config = dict(
    n_mels=64,
    input='log_mel',
    spec_augment=False,
    vocab_size=106,
    loss='softmax',
    encoder_mlp_ratio=4,
    encoder_fused_qkv=True,
    encoder_patch_size=[16, 8],
    encoder_positions='learned',
    text_encoder_causal=True,
    text_encoder_norm_position='pre',
    text_encoder_positions='learned',
    learning_rate=0.002,
    epochs=1.0,
    lr_schedule='step',
)
Rows from block 2 of the audio encoder of a small contrastive audio-text model, named by matrix and row number. Rows with one number belong to one neuron. Each number is 128 + 24 x the weight over its row's rms, rounded and kept within 0 to 255. All counts start at 0. After the name is the row's rms in percent of the matrix's.
Before each neuron's rows are labels from the 100 clips, of 14976, where the neuron reaches its highest value: "strongest on" is what is common among them; "peak in band" is the frequency band that holds the peak. Only what is clearly more common there than usual is listed. The data: single notes of musical instruments (NSynth). In brackets: how many of the 100.
# fc1: MLP up (encoder.blocks.2.mlp.fc1.weight, 512x128), inputs 0-127
# fc2: MLP down (encoder.blocks.2.mlp.fc2.weight, 128x512, transposed), outputs 0-127

strongest on: octave 4 (99); pitch class A# (53); note: A#4 (53); pitch class: A (47)
peak in band: 250 to 500 Hz (100)
fc1.335 104 [127 148 139  93  63 138 137 147 183 132 104 160 128 102 154  97 120  98 108 152 162 147 144 151 108 122 122 123 135 158 143 112 115 107 127 143 120 126  90 139  92 142 144 156 132 161 145 113 137 141 147 124  70  45 123 148 114 107 110 122 121 127  78 105 118 137 151 117 130 129  88 125 121  96 140 151 150 104 128 130 139  79 126 135  99 115 140  98 121 109 131 127 149  99 149 116 120  90 160  91 100 116 117 105 143 119 130 137 155  84 168 149 117 106  98 139 164 150 104 149 120 145 120 111 173 130  83 142]
fc2.335 071 [141 158 148 127 107 151 151 141 120 102 155  98 138 149 153 109 161 111  90 158 159 160 137 134 103 129 160 109 104 176  73 130 113  91 127 110 158 155 139 103 102 133  97 145 124 166 132 128 131 101 121 117 104  96 135 145 114 138 171 106 140 128 139 134 145 142 115 124 115 114 119 179 139 144 100 106  94 111 141 118 131 123  84 124 136 130 132  96 177 101 174 129 126 146 145 124 131 152 115  89  91 112 146 140 123 143 207 131 164 123 171 126 111 153 163 167 134 104 151 128 103  90 128 129 141 116  95  95]

strongest on: synthetic (84); bass (82); octave 1 (36)
peak in band: 250 to 500 Hz (67)
fc1.372 112 [109 106 153 133 107 163 127 112 174 122  83 176 164 114 149 121 100  77 179 152 146 113 107 132 134 124 123 136 159 146 123 141 116 143  60 121 118 155 128 142 112  99 121 141 108 156 103 141 161 137 163 142 113 113 137 136 124 111 107 166 109 115 123 136 110 120 158 133 145 140 125 102 147  97 168 145 164 113 130 140 146  81 116 140 105  73 144 106  92 130 139 202 130 127 126 151  99  96 148 117 123 132 131  94 130  98 107 122 127  87 137 179 118 107 124 134  99 122 119 156 125 157 118 111 132 101  93 151]
fc2.372 072 [128 137 167 140 130 124 145 127 128 113 164 104 139 142 111 136 135 139 103 173  89 116 115 174 147  80 172 137 103 129 111 137  95 106  52 104 144 138 115 133 154 112  88 133 103 117 141 123 141 170 101 168 130 117 119 138 147 142 111 108 127 150 137 139 126 125 122 113 152 158 174 171 114 102  70 146 137 101 105 157 132 108 116 142 138 114 136 134 122 111 201 167 150 144 108 167 121 120 125 149 127 129 131 121  85 133 138 101 125 124 134 134 125 125 150  85 123 120 122 146 118  98  98 109 116 156 112  58]

strongest on: pitch class G# (48); note: G#4 (47); pitch class: G (42); note: G6 (25)
peak in band: 250 to 500 Hz (52)
fc1.326 104 [115 121 120 109 126 127 132 131 207 126  78 156 146  95 146 154  94 101  88 121 134 178 107 149  75 136 128 162 109 146 130 141 106 144 169 120 148 113 114 117 100 125 145 150  92 160 147 129 169 140 130 121 104 103 105 141 100  52 135 128 141 168 130 169 161 160 117 154 126 124 138 129  93 117  99 112 161 112 133 151 144  65  95 117 120 130 132 145 119 142 125  77 141 132 164 130 127 105 121 105 132 148 120 161 129 105 139 108 142 116 149 137 144 110 162 133 144  86 154 145 130 140 131 111 144 128 140 115]
fc2.326 134 [112 124 116  96 117 113 117 150 159 143 103 140  89 104 125 136 116 111 105  79  87 154 121 137 131 127 145 116 109 124 136 115 136 118 166 164 103 133  78 128 124 117 198 132 168 102 125 169 156 115 117  96 142 140 114 121  86 126 107 161 166 162 101 154 128 149 109 103 114 158 141 108 102 157 106 141 110 183 110 132 125 110 163 124  95 174 123 111 107 137  93 136 136 117 155 156 120 143  98  97 137 150 157 127 118  88 176 137 118 112 125 104 176 138 145 155 132 143 103 169 113 131 110 148 114 132 166 146]

strongest on: octave 4 (92); pitch class B (79); acoustic (79); note: B4 (79)
peak in band: 250 to 500 Hz (99)
fc1.130 102 [165 134 131  87 126 103 129  87 138 121 136 133 115 108 126 135 120 121 101 206 179  98 138  93 130 136 129  95 130 139 139 143 137 144 129 123 132 151  98 192 136 151 119 151 117 144 133 125 107 137 132 122 139  68 127 131 125 138 139 124 131  95 151 163  88 141 149 142  97  96 131 131 116 116 123 172 140  92 129 130 167 112 139 113 118 135 179 118 165  85 137 144 145 127 153  71 126 126 140 101 108  76 111 139 126 138 145 129 164 104 168 130  83 109 100 105 152 140 122 155  89 110 148 134 131 147  89 101]
fc2.130 114 [110 120 165 104 166 122 137  87  80 137 118 108 144 127 157  87 177 124 146 158 159 122 167 143 104 148 105  92  92 142 115 166 132  96 135  93 153 150 117 148 121  90 113 125 111 138 122 127 135 139 130  92 157 114 148 166 132 122 154  83 133 109 136 134 103 146 156 163 110  96 127 145 142 166 102 128  94 107 140  85 138 110  94  78 156 145 102 104 147 154 162 139 119 107 170 125 142 127 145 129  96 111 125 141 121 159  97 131 173  99 169 135 110 108 138 148 116 117 138  89 134  83 134 156 142 135 121 135]

strongest on: pitch class G# (51); octave 6 (48); pitch class: F# (31); note: G#7 (29)
peak in band: 2000 to 4000 Hz (56)
fc1.125 089 [128 134 140 121 114 117 159  68  97 149 131 135 121 115 163 112 132 163 161 145 157 146  72 120 130 113 122 121 123 124  93 118 128 133 157  82 140  97 106 108  97 106 168 135 130 113 116 127 113  90 157 160 109 159 146 113 174  91  97 109  84 129 110  87 146  97 107 109 137 116 102 104 106 145 131 141 157  99 166 133  94 134 109 128 120 111 157 121 114 141 146 160 115 149 144 133 139 143 187 133 120 155 136 103 112 160 134 108 121  91 169 106  85 118 121 124 142 114 121 140 127 126 160 104 168  68 145 158]
fc2.125 088 [156 123 123 126 108 163 128 137 146 109 108 116 118 153 105 131 111  92 140 131  80 111 119 142 119 121 132 118 144 135 121 148 165 137 110 136 155 114 185 154 211  99 116 167 110 112 139 136 146 179  95 162 104 157 132 100 154 107 129  90 126 139  95 108 120 149 134  91 148 129 119  89  87 107 116 140 133 147 135 146 128 128 141 140  96 149 126 173 121 120 126 145 134 148 114  98 131  99  89 156 142 136 151 159 115  89 121 115  98 117 125 160 161 122 141  99 142 172 149 116 129  94 104  97  68 168 121 137]

strongest on: octave 2 (60)
peak in band: 250 to 500 Hz (100)
fc1.430 102 [ 95 118  95 136 124 187 135 155 113  97 114 142 146 130 159  88 104 125 112 146 130 167 119 145 163 130 137 163 106 145 148 154 134 128 102 114 115 138 153 123 127 125 109 160 151 136 163 131 128 126 161 142  78 107 103 148 142 114 146 145 159 129  85 149 133 122 147 123 169 153 118 100 101  93 110 122 138 110 155  89 150 115 138 123  95 131 149 105 163 105 179 167  86 108 153  89 139  70 126 119 140 139  80 127 108 148 154 151 128  99 142 153 128  92 120  97 138  93 118 102  83 132 102 122 149 127 114  94]
fc2.430 087 [108 111 123 153 138 131 100 175 123 112 152 109 100 158 130 152 127 122 120  99  81 154 102 138 127 142 129 158 144  97 134 102 102 147 152 172 110 145 174  91 154 137 159 132 127 127 104 149 138 100 120 102 117 118 108 107 117 129 115 141 141 159 130 112 155 112 108  74 117 164 149 106 111 102 113 133 134 154 123 155 128 141 145 117 120 100 138 148  98 109  87 104  96 170 131 136  90 146  87 113 166 180 133 116 123 100 137 153  81 172 115 100 182 140  98 154 155 114 137 130 130 136 119 144 100 124 138 192]

strongest on: octave 1 (39)
peak in band: 250 to 500 Hz (100)
fc1.342 105 [125 140  95 150 121 161 166 101 144 118 114 124 137 158 124 129  97 132 158 157 127 127 133 109 104  91 121 157 167 163 148 169 140 138 130  96 117 107  83 159 127 117 139 109 131 128 164 111 111 160 131 159 117 118 116 127 123 144 180 115  99 152 130 116 144 141 139 152 186  88 166 180 151 110 159 148 111  82 124 153 122 107 125 112 130 114 121 125 138 123 150 157 127 174 112 108 116  95 110 148 122  93 115 135  89 143 126 142 125 114  84 163 171  74 102 100 145 136 124 121 102 121 134  68 153 142 114 107]
fc2.342 128 [130 156 113 160 147 106  77 129  99 128 134 106 154 125 140 153 153 141 143 132 139  97 133 116 114 112 120 120  93 107 111 155 149 100 168 143 116 103 115  85 126  91 128 117  88 148  88 137 101 124 147 140 168 133 100 119 156 136 126 135 134 105 155 149 132 149 111 151  95 109 149 109 150 127 134 128 112 101 159 121  73 129 130 166 124  90 105 128 168 130 128  81 110 161 107 128 131 149 121 154 119 177 108 161 126 185 143 100 122 121 149 118 178 138 145 113 113 117 132  90 114 128 134 158 182  96 151 188]

strongest on: synthetic (72); bass (64); octave 0 (43); octave 1 (43)
peak in band: 250 to 500 Hz (100)
fc1.499 100 [ 72 128 134 144  85 127 166 115 137 106 100 139 160 128 120 128 108 163 122 202 115 152  90 127 149 137 119 156 108 123 137 112 123  88  81 138 125 109 114 120 129 103 138 184 125 150 118 153 164 140 144 148 122 109 102 138 110 120 118  82 124 164  92 132 156 135 134 103 166 143 122  77 111 100 125 125  94  94 161 132 110 100 151 105 115 118 136 155 117 144 153 176 113 135 127 142  99 104 119 157 137 139 147 155 105 129 129 120 112  92 120 187 183 139 123 103 156 131 153 129 110 136 137 134 140  84 135 140]
fc2.499 122 [132 122 157 146 171 100 108  95 104 133 149 131 134 107 157 132 169 113 112 133 153  93 140 141 107 122 132  80  95 129 117 169 123  90 116 122 124 139  79  88 120 102 145 105 128 141 127 132 125 125  86 130 162 149 146 126 124 142 125 106 124 105 154 146 125 115 140 157 100 125 160 173 127 152 102 132 109 104 126 111 110 112 104 136 142 151  62 104 115 136 163 117 132 110 150 177 141 150 183 123  84 100 138 141  88 177  99 116 159 107 164 130 122 135 164 137  89 125 131 107 131 110 136 179 151 164 108 115]

strongest on: octave 4 (93); pitch class A (88); note: A4 (84); acoustic (67)
peak in band: 250 to 500 Hz (100)
fc1.214 099 [123  90 110 122  87 131 162 155 186 116 112 127 153 106 157 111  83 100  99 150 131 140  77 121 107 119 152 140 129 134 164 163 129 114 151 144 144 121 113 123 121 164  90 161 122 154 145 146 129 160 125 109  75  90 137 112 133 108 163 122 116 142 146 151 104  96 118 116 135 123  71 125 125  96  96 115 108 120 120 150 162  77 144 136  97 138 137 131  91 119 162 120 162 132 195 139 170 159 149 101 162 125 149 116 145  90 106 123 133 127 162 140 114 110 138 134 134 109 163 136 117 108 124  97 122 107 126 147]
fc2.214 113 [122 139 106 106 108 136 123 162 140 105 131 106 128 116 117 143 118  98 107 113  91 140 174 138 147  95 171 116  99 127 143 122 104 108 142 129  81 114 101 125 122 138 145 132 131 109 132 154 143 117 125  84 152 138 118 116 129 174 125 141 175 144 125 171 135 177 122 123 110 157 155 142 131 157  87 112  70 171  90 118 141 132 158 121 135 219 104  82 138 135 120 137 130 136 133 142 101 151  94 103 154 142 127 124 113 119 189 174 118 111 137 108 141 128 155 142 146 104  94 137 113 129 114 137 141 108 160 108]

strongest on: pitch class G# (59); octave 6 (50); note: G#6 (31); instrument family: mallet (31)
peak in band: 2000 to 4000 Hz (50)
fc1.96 100 [136  91 134 129  94  92 154 115 120 114 104 105 140 112 119 146 104 159 159 155 187 128 120 133 150 122  88 134 166 140 119 151 137 117 131 100 155 141 127 137  93  94 157 161 121 151 118 147  88 121 140 118 109 166  95 102 141  99 145 101  93  63 128  76 135 126 155 123 121 144 124  71 131 121 178 113 129 106 143 150 124 124 106 113 113 101 173 135 123 145 132 141 110 180 120 150  94 120 155 162 110 153 136  88 121 145 101  89 123 122 174 120 137  99 130  99 150  93 123 135 138 114 131 110 154 109 122 156]
fc2.96 106 [117 150 123 123 128 130 108 146 112 117 129 103 128 130 108 150 126 139 153 123  57 108 128 160 127  86 111 130 132 132 122 147 157  91 100 123 136 111 147 144 165  65 152 134  96 103 133 123 144 170  69 142 119 181  90 100 167 129 138 171 123 150 106 123 122 147 118 118 149 156 170 131  95 107 111 114 125 129 135 146  78 106 139 164 112 116 116 154 129 162 147 144 133 175 131 109  94 146 123 163 165 138 129 151  99 100 124 121  89 120 110 142 172 127 177 110 157 154 161 124 128 108 100 119 112 149 141 121]

strongest on: pitch class G# (73); octave 7 (53); note: G#7 (47); octave 6 (30)
peak in band: 2000 to 4000 Hz (64)
fc1.122 118 [141  99 169 104  96 119 127 114 123 127 103 121 158  95 135 132 115 113 163 143 155 117 142 185 149 118 113 130 160 158 148 168 116 137 118 112 119 147 136 136 115 115 110 141  79 124 117 152  86 133 117 136 108 140  87 171 185  88 117 129 125  89  80  95  85 113 161 150 112 131 127 104 128 110 119  99 176 138 154 146 147 136 107 121 127 100 197 117 110 143 140 141 167 131 143 148 122 151 153 109 130 147 120 107 153  87 123 112 146 143 162 113  98 108 119 124 135  95 128 104 163 102 131  92 167 109 101 132]
fc2.122 124 [117 161 119 104 127 123 150 157 128 131 121 107 136 136 128 136 155 166 162 138 103 102 143 118 151  88  96 139 155  94 151 136 185 125 128 123 150 101 145  82 140  88 109 113 129 103 153 115 130 171  76 194 107 146 119 119 180 110 111 137 122 137 108 119 109 118 127 140 113 131 149 111 100 127 141 106 150 149 139 126  88 105 141 160 140 113 105 138 117 189 152 141 116 162 132 108 127 135 148 141 155 144 125 101  97 110 112 108  90 112 119 180 137  94 145  61 164 122 114 134 125 110 106 106 138 152 163 151]

strongest on: octave 3 (95); pitch class F# (78); note: F#3 (73)
peak in band: 250 to 500 Hz (98)
fc1.184 113 [144 148 120 150 156 168 133 113 111 104 107 134 133 118 172 126 106 142 123 133 158 133 124 116 154 116 128 191 138 142 135 140 118 131 115 101 181 134 139 161  61 121 113 110 165 172 161  91 151 133 180 166  85  90 121 140 124 117 149 121 115 125 122 129 112 123 131 141 150 106  82 146 119 101 180 131 129 112 168 126  84  88 123 136 124 103 133 132 168  92 140 113 111 141 132  94 135 112 124 110 105 132  88 115 167 111 119 147 203 142 130 126 125 128 127 113 112 156 140 132 134 157  94 124 129 147  98 144]
fc2.184 114 [112 135 138 120 189  91  96  76 105 181 137 134 108 124 101 137 155 150 147  87 129 128 131 153 134 136  92 160 126 120 126  89 146 126 124  94 178 107 152 106  87 103 138 110 144 138 102  97  98 146 124 146 136 118 103 164 153 145 141 180 101 133 131 120 119 120 142 121 139 144 126 139 164 134 139 135 161 114 138 131  89 145 122 149 160 123  91 158 153 113 125  98 117 121 162  76 133 132 185 143 120 130  69 108 156 121 143 133 133 144  85  92 114 118 171 107 134 100  99 143 139 154 117 119 132 132 159 134]

strongest on: octave 2 (50); pitch class C (43); pitch class: B (38); note: C3 (35)
peak in band: 250 to 500 Hz (98)
fc1.236 110 [143 116 103  92 118 146 100 145  99 145 139 121 183 135 107 109 149 104 128  96 120  81 129 130 109  90 130 133 143 128 139 142 184 156 124 162 132  83 134 143 133 157  99 119 146 108 155 108 120 144 111 187 127 154 138 149 105 100 109 143 120 145  82 117 128  96 138 134 113  97 127 141 143 133 124 110 176 149 122 137 148 115  99 112 131 123 151 145 110 138 153 133 158 140 126  84 178 165 135 113 143 151 154 101 163  87 125 107 106  94 100 146 138  88  81 108 126 121 104 106 123 158 160  62 111 147 125 137]
fc2.236 133 [154 146 122 117 167 120 106 169 109 152 162  97 141 112 143 127 156 131 116  93 115  95 159 125 109 110 134 124  77  88 133 120 123 123 123 126 104 129  94 105 113 162 135  80 127 100 139 141 135 117  95 133 196 146 175 144 124 156 104 117 149 142 134 148 105  98 112 144  88 121 160 181 125 164  98 110 134 164 122 112 147 125 137 117 133 161  85 109 155 129 126  86 130 118 122 156 149 146 130 115 128 137 149 119 115 170 117 122 128 119 109 101 132 127 173 113 110  97  95 116 183 160 147 125 130 174 174 136]

strongest on: synthetic (72); bass (57); octave 0 (52)
peak in band: 250 to 500 Hz (96)
fc1.281 098 [117 146 138 102 132 138 152  98 133 108 139  95 101 123 123 167 119 145 122 200 108 113 118 158 131 118 102 183 129 149 120 126  96  99 113  53 114 136  83 146 132 110 152 180 119 146 124 117 128 140 136 126 117  86  68 163 133 111 161 131 146 115 148 138 140 150 132 130 149 162 167 164 123  92 142 164 127  90 164 143 114  85 150 134 130  92 129  95 164 116 124 143 125 120 150 122  90 108 148 137 113 102 130 144  88 146 145 143 158 130 175 149 121 110 127 133 140 126 116 109  87 109 113 125 140 118 119 109]
fc2.281 118 [159 128 164 136 171 111 128 141 123 135 180 140 126 127 108 155 176 112  88 115 144 111 107 148  89 125 130 142 105 102  74 124 105 118 103 154 130 145 112 121 154 157 140  92 132 106 119 122 162  95  65 137 172 137 150 150  86 145  84 115  99 134 128 135 135  72 129 129 105  90 152 171 136 156 115 127 161 115 119 124 164 125 109 118 113 152 103 118 125 147 128 114 133 117 118 162 160 150 157 103  93 111 158 113 100 134  97  96 142 141 122  90 128 146 152 125 101 133 130 154 168 127 124 149 109 177 112 129]

strongest on: octave 3 (93); pitch class F (87); note: F3 (83)
peak in band: 250 to 500 Hz (100)
fc1.263 103 [133 140 134 160 140 135 161 128 119 139  94 104 145 144 134  86 101 136 153 187 149  96 140 101 156 126 124 171 147 127 149 166 118 119 160  76 133 144 130 129 127 119  90 162 102 177 149 122 161 167 151 140 104 128 123 128 130 143 168 118 135 115 111 125 143 118 140 135 195  89  79 158 133  95 193 107 124 131 122 131 108 110 126 129 109  88 126 155 123 123 166 112 147 128 104 113 124 101 145 138 153 138 118 101 120 137 125 135 135 111 109 166 138 121 109 123 114 151 127 154 122 139 116  53 156 102  88 129]
fc2.263 070 [156 106 125 114 121 136 108 120 118 136 137 106 116 108 159 148 115 158 121 107 177 162 101 131 154 133 134 109 122 156 133 146 106 129 127 140 147 134 195  74 119 118 120 163 112 187 111 129  82  84 150 126 107 125 106 107 148  68 147 111 126 107 128 131 142 109  97 123 108 130 108  98 113 112 116 111 103 118 166 150 128 167 145 158 131  98 145 105 130 109 116  97  75 162 152 129 126 128 125 122 153 154 134 118 116 124 149 138 158 124 192  98 124 115 154 183 135 117 118 111 101 113 165 122 162  80 151 135]

strongest on: synthetic (62); bass (60); octave 3 (39); octave 2 (34)
peak in band: 1000 to 2000 Hz (100)
fc1.153 105 [ 95 102 128 160 137 171 137 106 139  98 121 117 185 147 139 143 134 120 148 131 143 141 133 128 143 162  87 145 165 138 105 114 160 116 118 110 124 137 153 169 104 102 148 165 123 128 157 154 156  96 129 148 163 118  94 122 127 132 154 130 139  99  97 127 110 164 149 133 132 121 154 103 105  84 143 119 139 137 127 111 131 107 112 110  78  55 159 134 124 143 133 164 133 148 136  99 101 148 104 130 140 174  63 130 140 108 126 122 103 116 133 175 129 126 143 160 113 127 129 123 117 140  90  83 166 107  89 159]
fc2.153 092 [139 131 138 174 188 133 129 140  98  86 147 101 139 124 107 127  84 116 115 137  90 149 171 146 130 150 143 122 106 132 128 154 103 116  75  99 110 175 143 150 141 144 104 142 113 146 129 124 130 145 130  81 135 123 104 143  93 138 130 103 184 146 149 164 103 114 156 108 156 187 167 169 121 107  98 122  94 130 102 119 130  80 150  83 105  93 129 113 154 113 125 125 143 118 133 140 117 122 116 134 125 101 124 133  97 160 135 173 118 155 120  93 134 145 175 157 129 119 157 111 125 129 124 147 107 136  99 110]

strongest on: synthetic (67); octave 2 (54); octave 1 (42)
peak in band: 250 to 500 Hz (100)
fc1.398 096 [107 159 128 138 112 137 131 134 151 115 110 152 107 156 111 124 109 146 141 136 116 142  96 103 155 138 150 158  88 124 155 125 106  99 136 134  97 130 102 163 133 150 152 175 141 137 110 176 143 121 158 131  69 126 150 147  87  80 108 157 159 126 105 112 156 152 138  96 173 146 122  61 121 133 124 150 117  96 160 133 143 120 136 125  82  97 143 158 146 127 146 144  95 154 130 139 131  71  98 133 136 111 127 129 126 140 110 130 108 108 125 135 135  97 110  91 150  77 114 167 111 146 126  98 134 104 130  71]
fc2.398 110 [ 72 142 153 155 110 107 115 106 166 105 110 151 126 121 117 178  99  94 158 151 123 111 112 140 135 124 147 112 140 137 131 156 128  95 110 145  91 120  98  88 124 100 162 149 108 158  97 151  97 138 128 122  83 126  87 115 158 125 142 151 139 109 170 157 134 145 148 135 133 175 141 111 120  96 136 172 129  94 141 125  94 102 148 190 138 139 110 138  84 137 133 104 120  98 154 136  98 155 169 131 104 118 112 158 104 115 127 130 131 116 159 177 148 127 152 169 139 142 126 102  96 121 111 140 162 104 112 147]

strongest on: synthetic (72); bass (71); octave 1 (54)
peak in band: 250 to 500 Hz (99)
fc1.91 115 [ 74  92 140 143 136 172 156 110 122  97 132 159 140 136 139 137  94 130 125 175 147 170  96 158 147  87 122 126 122 120 140 121 105 110  97 131 116 117  95 114 155 107 112 183 117 114 109 153 155 128 130 128 104 140 140 121  94 143 126 133 116 128 118 129 169 172 104 118 164 175 154 103 118  90 127 159 118  70 140 120  96 101 135 117 137 119 139 148  78 124 163 167  97 127 128 159  78 120 128 163 157 159 143 125 113 116  87 133 139  86 125 153 171 123 113 122 132 125 133 169 135 160 129 134 131  98 117 125]
fc2.91 143 [122 121 145 109 171 125  80  98 108 135 110 113 141  90 178 114 142 105 102 129 126 129 164 152 121 143 128  66 101 132 113 168 127  94 139 109 131 151 106 124 109  70 151 112 125 144 136 147 115 147 103 119 173 148 142 134 102 117 165 121 152 123 132 138 118 126 153 164  90 132 138 167 100 149  85 128  96 137 132 107 121  96  84 126 119 168  95 101 130 148 163 157 127 162 163 157 134 153 149 131 110 130 128 119  97 175 120 143 160 106 175 147 116 136 178 134 106 100 135 100 117  96 126 133 131 149 133 106]

strongest on: octave 3 (94); pitch class F (76); note: F3 (73); organ (34)
peak in band: 250 to 500 Hz (100)
fc1.118 094 [119 133 123 151 144 175 143 119 130 116 106 122 149 157 151  67 116 155 139 142 139 140 113 106 147 132 123 186 125 165 137 116 104 161 133  80 117 131 102 139  84 116  65 142 130 177 138  99 152 117 185 128  98  99  93 149 154 140 149 105 108 152 137 106 138 126 107 131 152 117 129 100 132 111 156 124  98  91 145 102  84 105 129 112 152  64 113  81 122 127 149 134  96 135 143 101 106 105 129 162 151 144 118 144 120 140 117 133 160 106 115 123 135  72 122  99 117 120 130 116 155 154 133 101 139 130 120 150]
fc2.118 088 [166 135 109  99 140  97 104 141 147 142 132 115 124 115 143 191 126 114  92 105 158 158 131 130 121 152 170 150 105 149 137 109  88 141 157 120 174 102 193  89 113 156 112 118  94 178 148 101 103 117 109 143 115  88 106 133 130 119 174 127 114 144 124 112 131 102 114 120  87 104  97 141 136  91  98 103 133 157 143 140 139 140 140 160 136 144 110 135 136  94 110 110  96 169 138 108 133 141 132  97 154 135 119 115 111 101 153 137 177 135 138 125 120 124 181 148 148 107 108 146 105 141 111  96 130 111 180 140]

strongest on: synthetic (66); bass (62); octave 1 (47); octave 0 (25)
peak in band: 250 to 500 Hz (100)
fc1.175 120 [105 102 127 162 111 183 151 132 140 104  97 158 141 116 114 128  79 118 133 154 119 121 120 151 156 154  96 149 150 140 154 152 133 108  66 136 124 124  96 142 127 162 151 181 110 125 124 148 171 129 168 111 114 144 123 131 105 122 121 125 116 123 122 147 150 169 141 121 158 160 136 106  95 101 148 140 130  78 133 128 130 103 142 132 102  90 123 129  87 128 162 150 137 141 115 168 100  94 153 153 168 128 129 180 123 102 103 119 119  79 147 172 131 130 130 155 147 128 129 165 119 129  79 120 137 127  88 158]
fc2.175 134 [118 111 155 131 176 106  99 114 148 111 120 117 130 107 133 129 130  71 115 146 103 125 163 146 109 144 138  94  93 115 110 194 101 101 122 108 115 150  81 124 115 101 150  98 134 147 140 141 105 151 120  94 149 157 151 126  99 123 146 128 160 121 160 154 110 127 170 152 117 132 157 156  99 134  90 137  90 123 133 126 132 100 117 114 138 186  76  95 121 139 168 143 117 132 161 159 129 128 153 128 112 108 118 135  93 188  93 141 141 122 160 115 128 152 168 144 119 119 140  83 137 109 116 151 127 136 101  95]

strongest on: octave 1 (49); octave 2 (49)
peak in band: 250 to 500 Hz (100)
fc1.310 086 [113 144 133 137 107 171 174 155 173 122 144  82 106 162 131 123  74 118 147 168 139 122 121 109 131 104 106 165 120 115 137 134 151 145 128 159 163 145 128 141 179 116 122 163 143 110 144 123 114 173 147 156  93 111 128 151 143 127 132 117 121 128  84 144 121 125 156 174 158 147 140 142 162 118 121 160 139 126 111 159 142 109 154 138  93 117 144 139 149  93 143 124 145  89 119 128  87 107 181  91 133 101  64 129 168 141 124  89 134 121 121 132 151  92 107 117 119 120 108 120 130 134 136 126 136 112  96  76]
fc2.310 067 [145 137 127 134  87 148 145 122 166 132 113 138 113 155  99 140 149 120 131 141 121 138  75 143 115  98 131 168 154 115  92  92 178 153 139 176 156 120 141 104 135 144 130 150 117  95 122 123 153 124 138 160  77  81 126 146 150 126 116 108 105 133  76 111 154 150  84 101 113  60  87 124 169 111 133 132 123 132 146 143  99 172 116 161 101 156  90 138 111 108 149 133 136 131  95 121 125 179 114 112 123 174 142 138 131 112 163 131 105 130 143 156 138 134 123 157 138 140 109 149  93  92 106 135 123 140 123 148]

strongest on: octave 1 (69); keyboard (44)
peak in band: 250 to 500 Hz (88)
fc1.35 087 [124  62 122 134 105 153 162 139 159 101 106 116 125 138 112 109  75 132 157 166 132 164 101 129 154 125 123 127 125 149 119 113 153 144 114 154 129 134 132 162 130 132 116 156 125 149 124 123 169 149 152 136 149 140 143 123  93 134 141 113 143 123 118  58 141 138 122 100 169 123 127 134 138 141 155 161 114  97 141 155 114 107 150 108  74  86 133 142 116 146 175 204 114 169 118 122  87  91 149 156 129 152 110  84 119 126 117 107 110 146 108 163 127 122 125  86 152 132 134 149 143  99 126 133 163 120 106 103]
fc2.35 086 [104 109 127 186 151 126 116 111 135 129 114 112 161 113 156 128 120 121 142 130 127  84 139 145 123 109 116 102  97 142 147 194 157 100 127 118 103 123  65  89 125  83 160 138  87 145 127 141 140 149 132 140 135 184 107 106 166 107 114 136 144 113 168 159 123 128 115 159 140 114 163 130  61 124 150 121 105 108 143 127 102 113 132 157 127  99  73 125 115 132 169 101 103 125 132 153 135 116 128 165 115 155 132 160 118 162 104  88 122  99 145 131 159 133 146 137 100 150 134 103 124 105 113 144 145 154 139 103]

strongest on: octave 3 (78); pitch class G (57); organ (51); note: G3 (51)
peak in band: 250 to 500 Hz (100)
fc1.89 094 [116 117 133 136 113 163 161 130 146  92 136 130 143 122 138  97 117 145 122 125 131 168  98 149 149 175 133 145  99 135 122 140 102 168 113 125 147 124 130 164 144 136 117 206 159 137 158 107 122 122 174 155  99 103 156 160 169 113 134 125 118 104 132 128 130 130 142 149 143  98  74  92 111 137 137 118 116 125 113 128 112 128 119 136 148  84 134 107 149 107 176 105 154 111 133 128 175  67 111 139 144  97  98 133 131 120 118 142 149 125 146 139 133 115 145 110  93 129  96 121  63  95 112 114 120 159  83  85]
fc2.89 056 [141 108 149 103  91 132  98 161 127 147 167 145 106 151 108 131 160 122  85  96 130 137  95 162 121 134 104 120 144 115  87  98 126 132 131 165 121 124 172 132 143 144 113 148 130 101 108 147 162  84  99 133 131  98 130 142 127 113  86  94 146 158 117 140 130 123 102  87 112 140 123 107 170 147 106 146 139 137 147 120 151 144 117 127 119 121 189 154 130 143  92 118 135  89 127 146 122 135 118 108 115 183 164 101 167  71 176 108 107 126 149 102 126 104 137 165 146 124 105 172 135 114 109 140 133 122 101 177]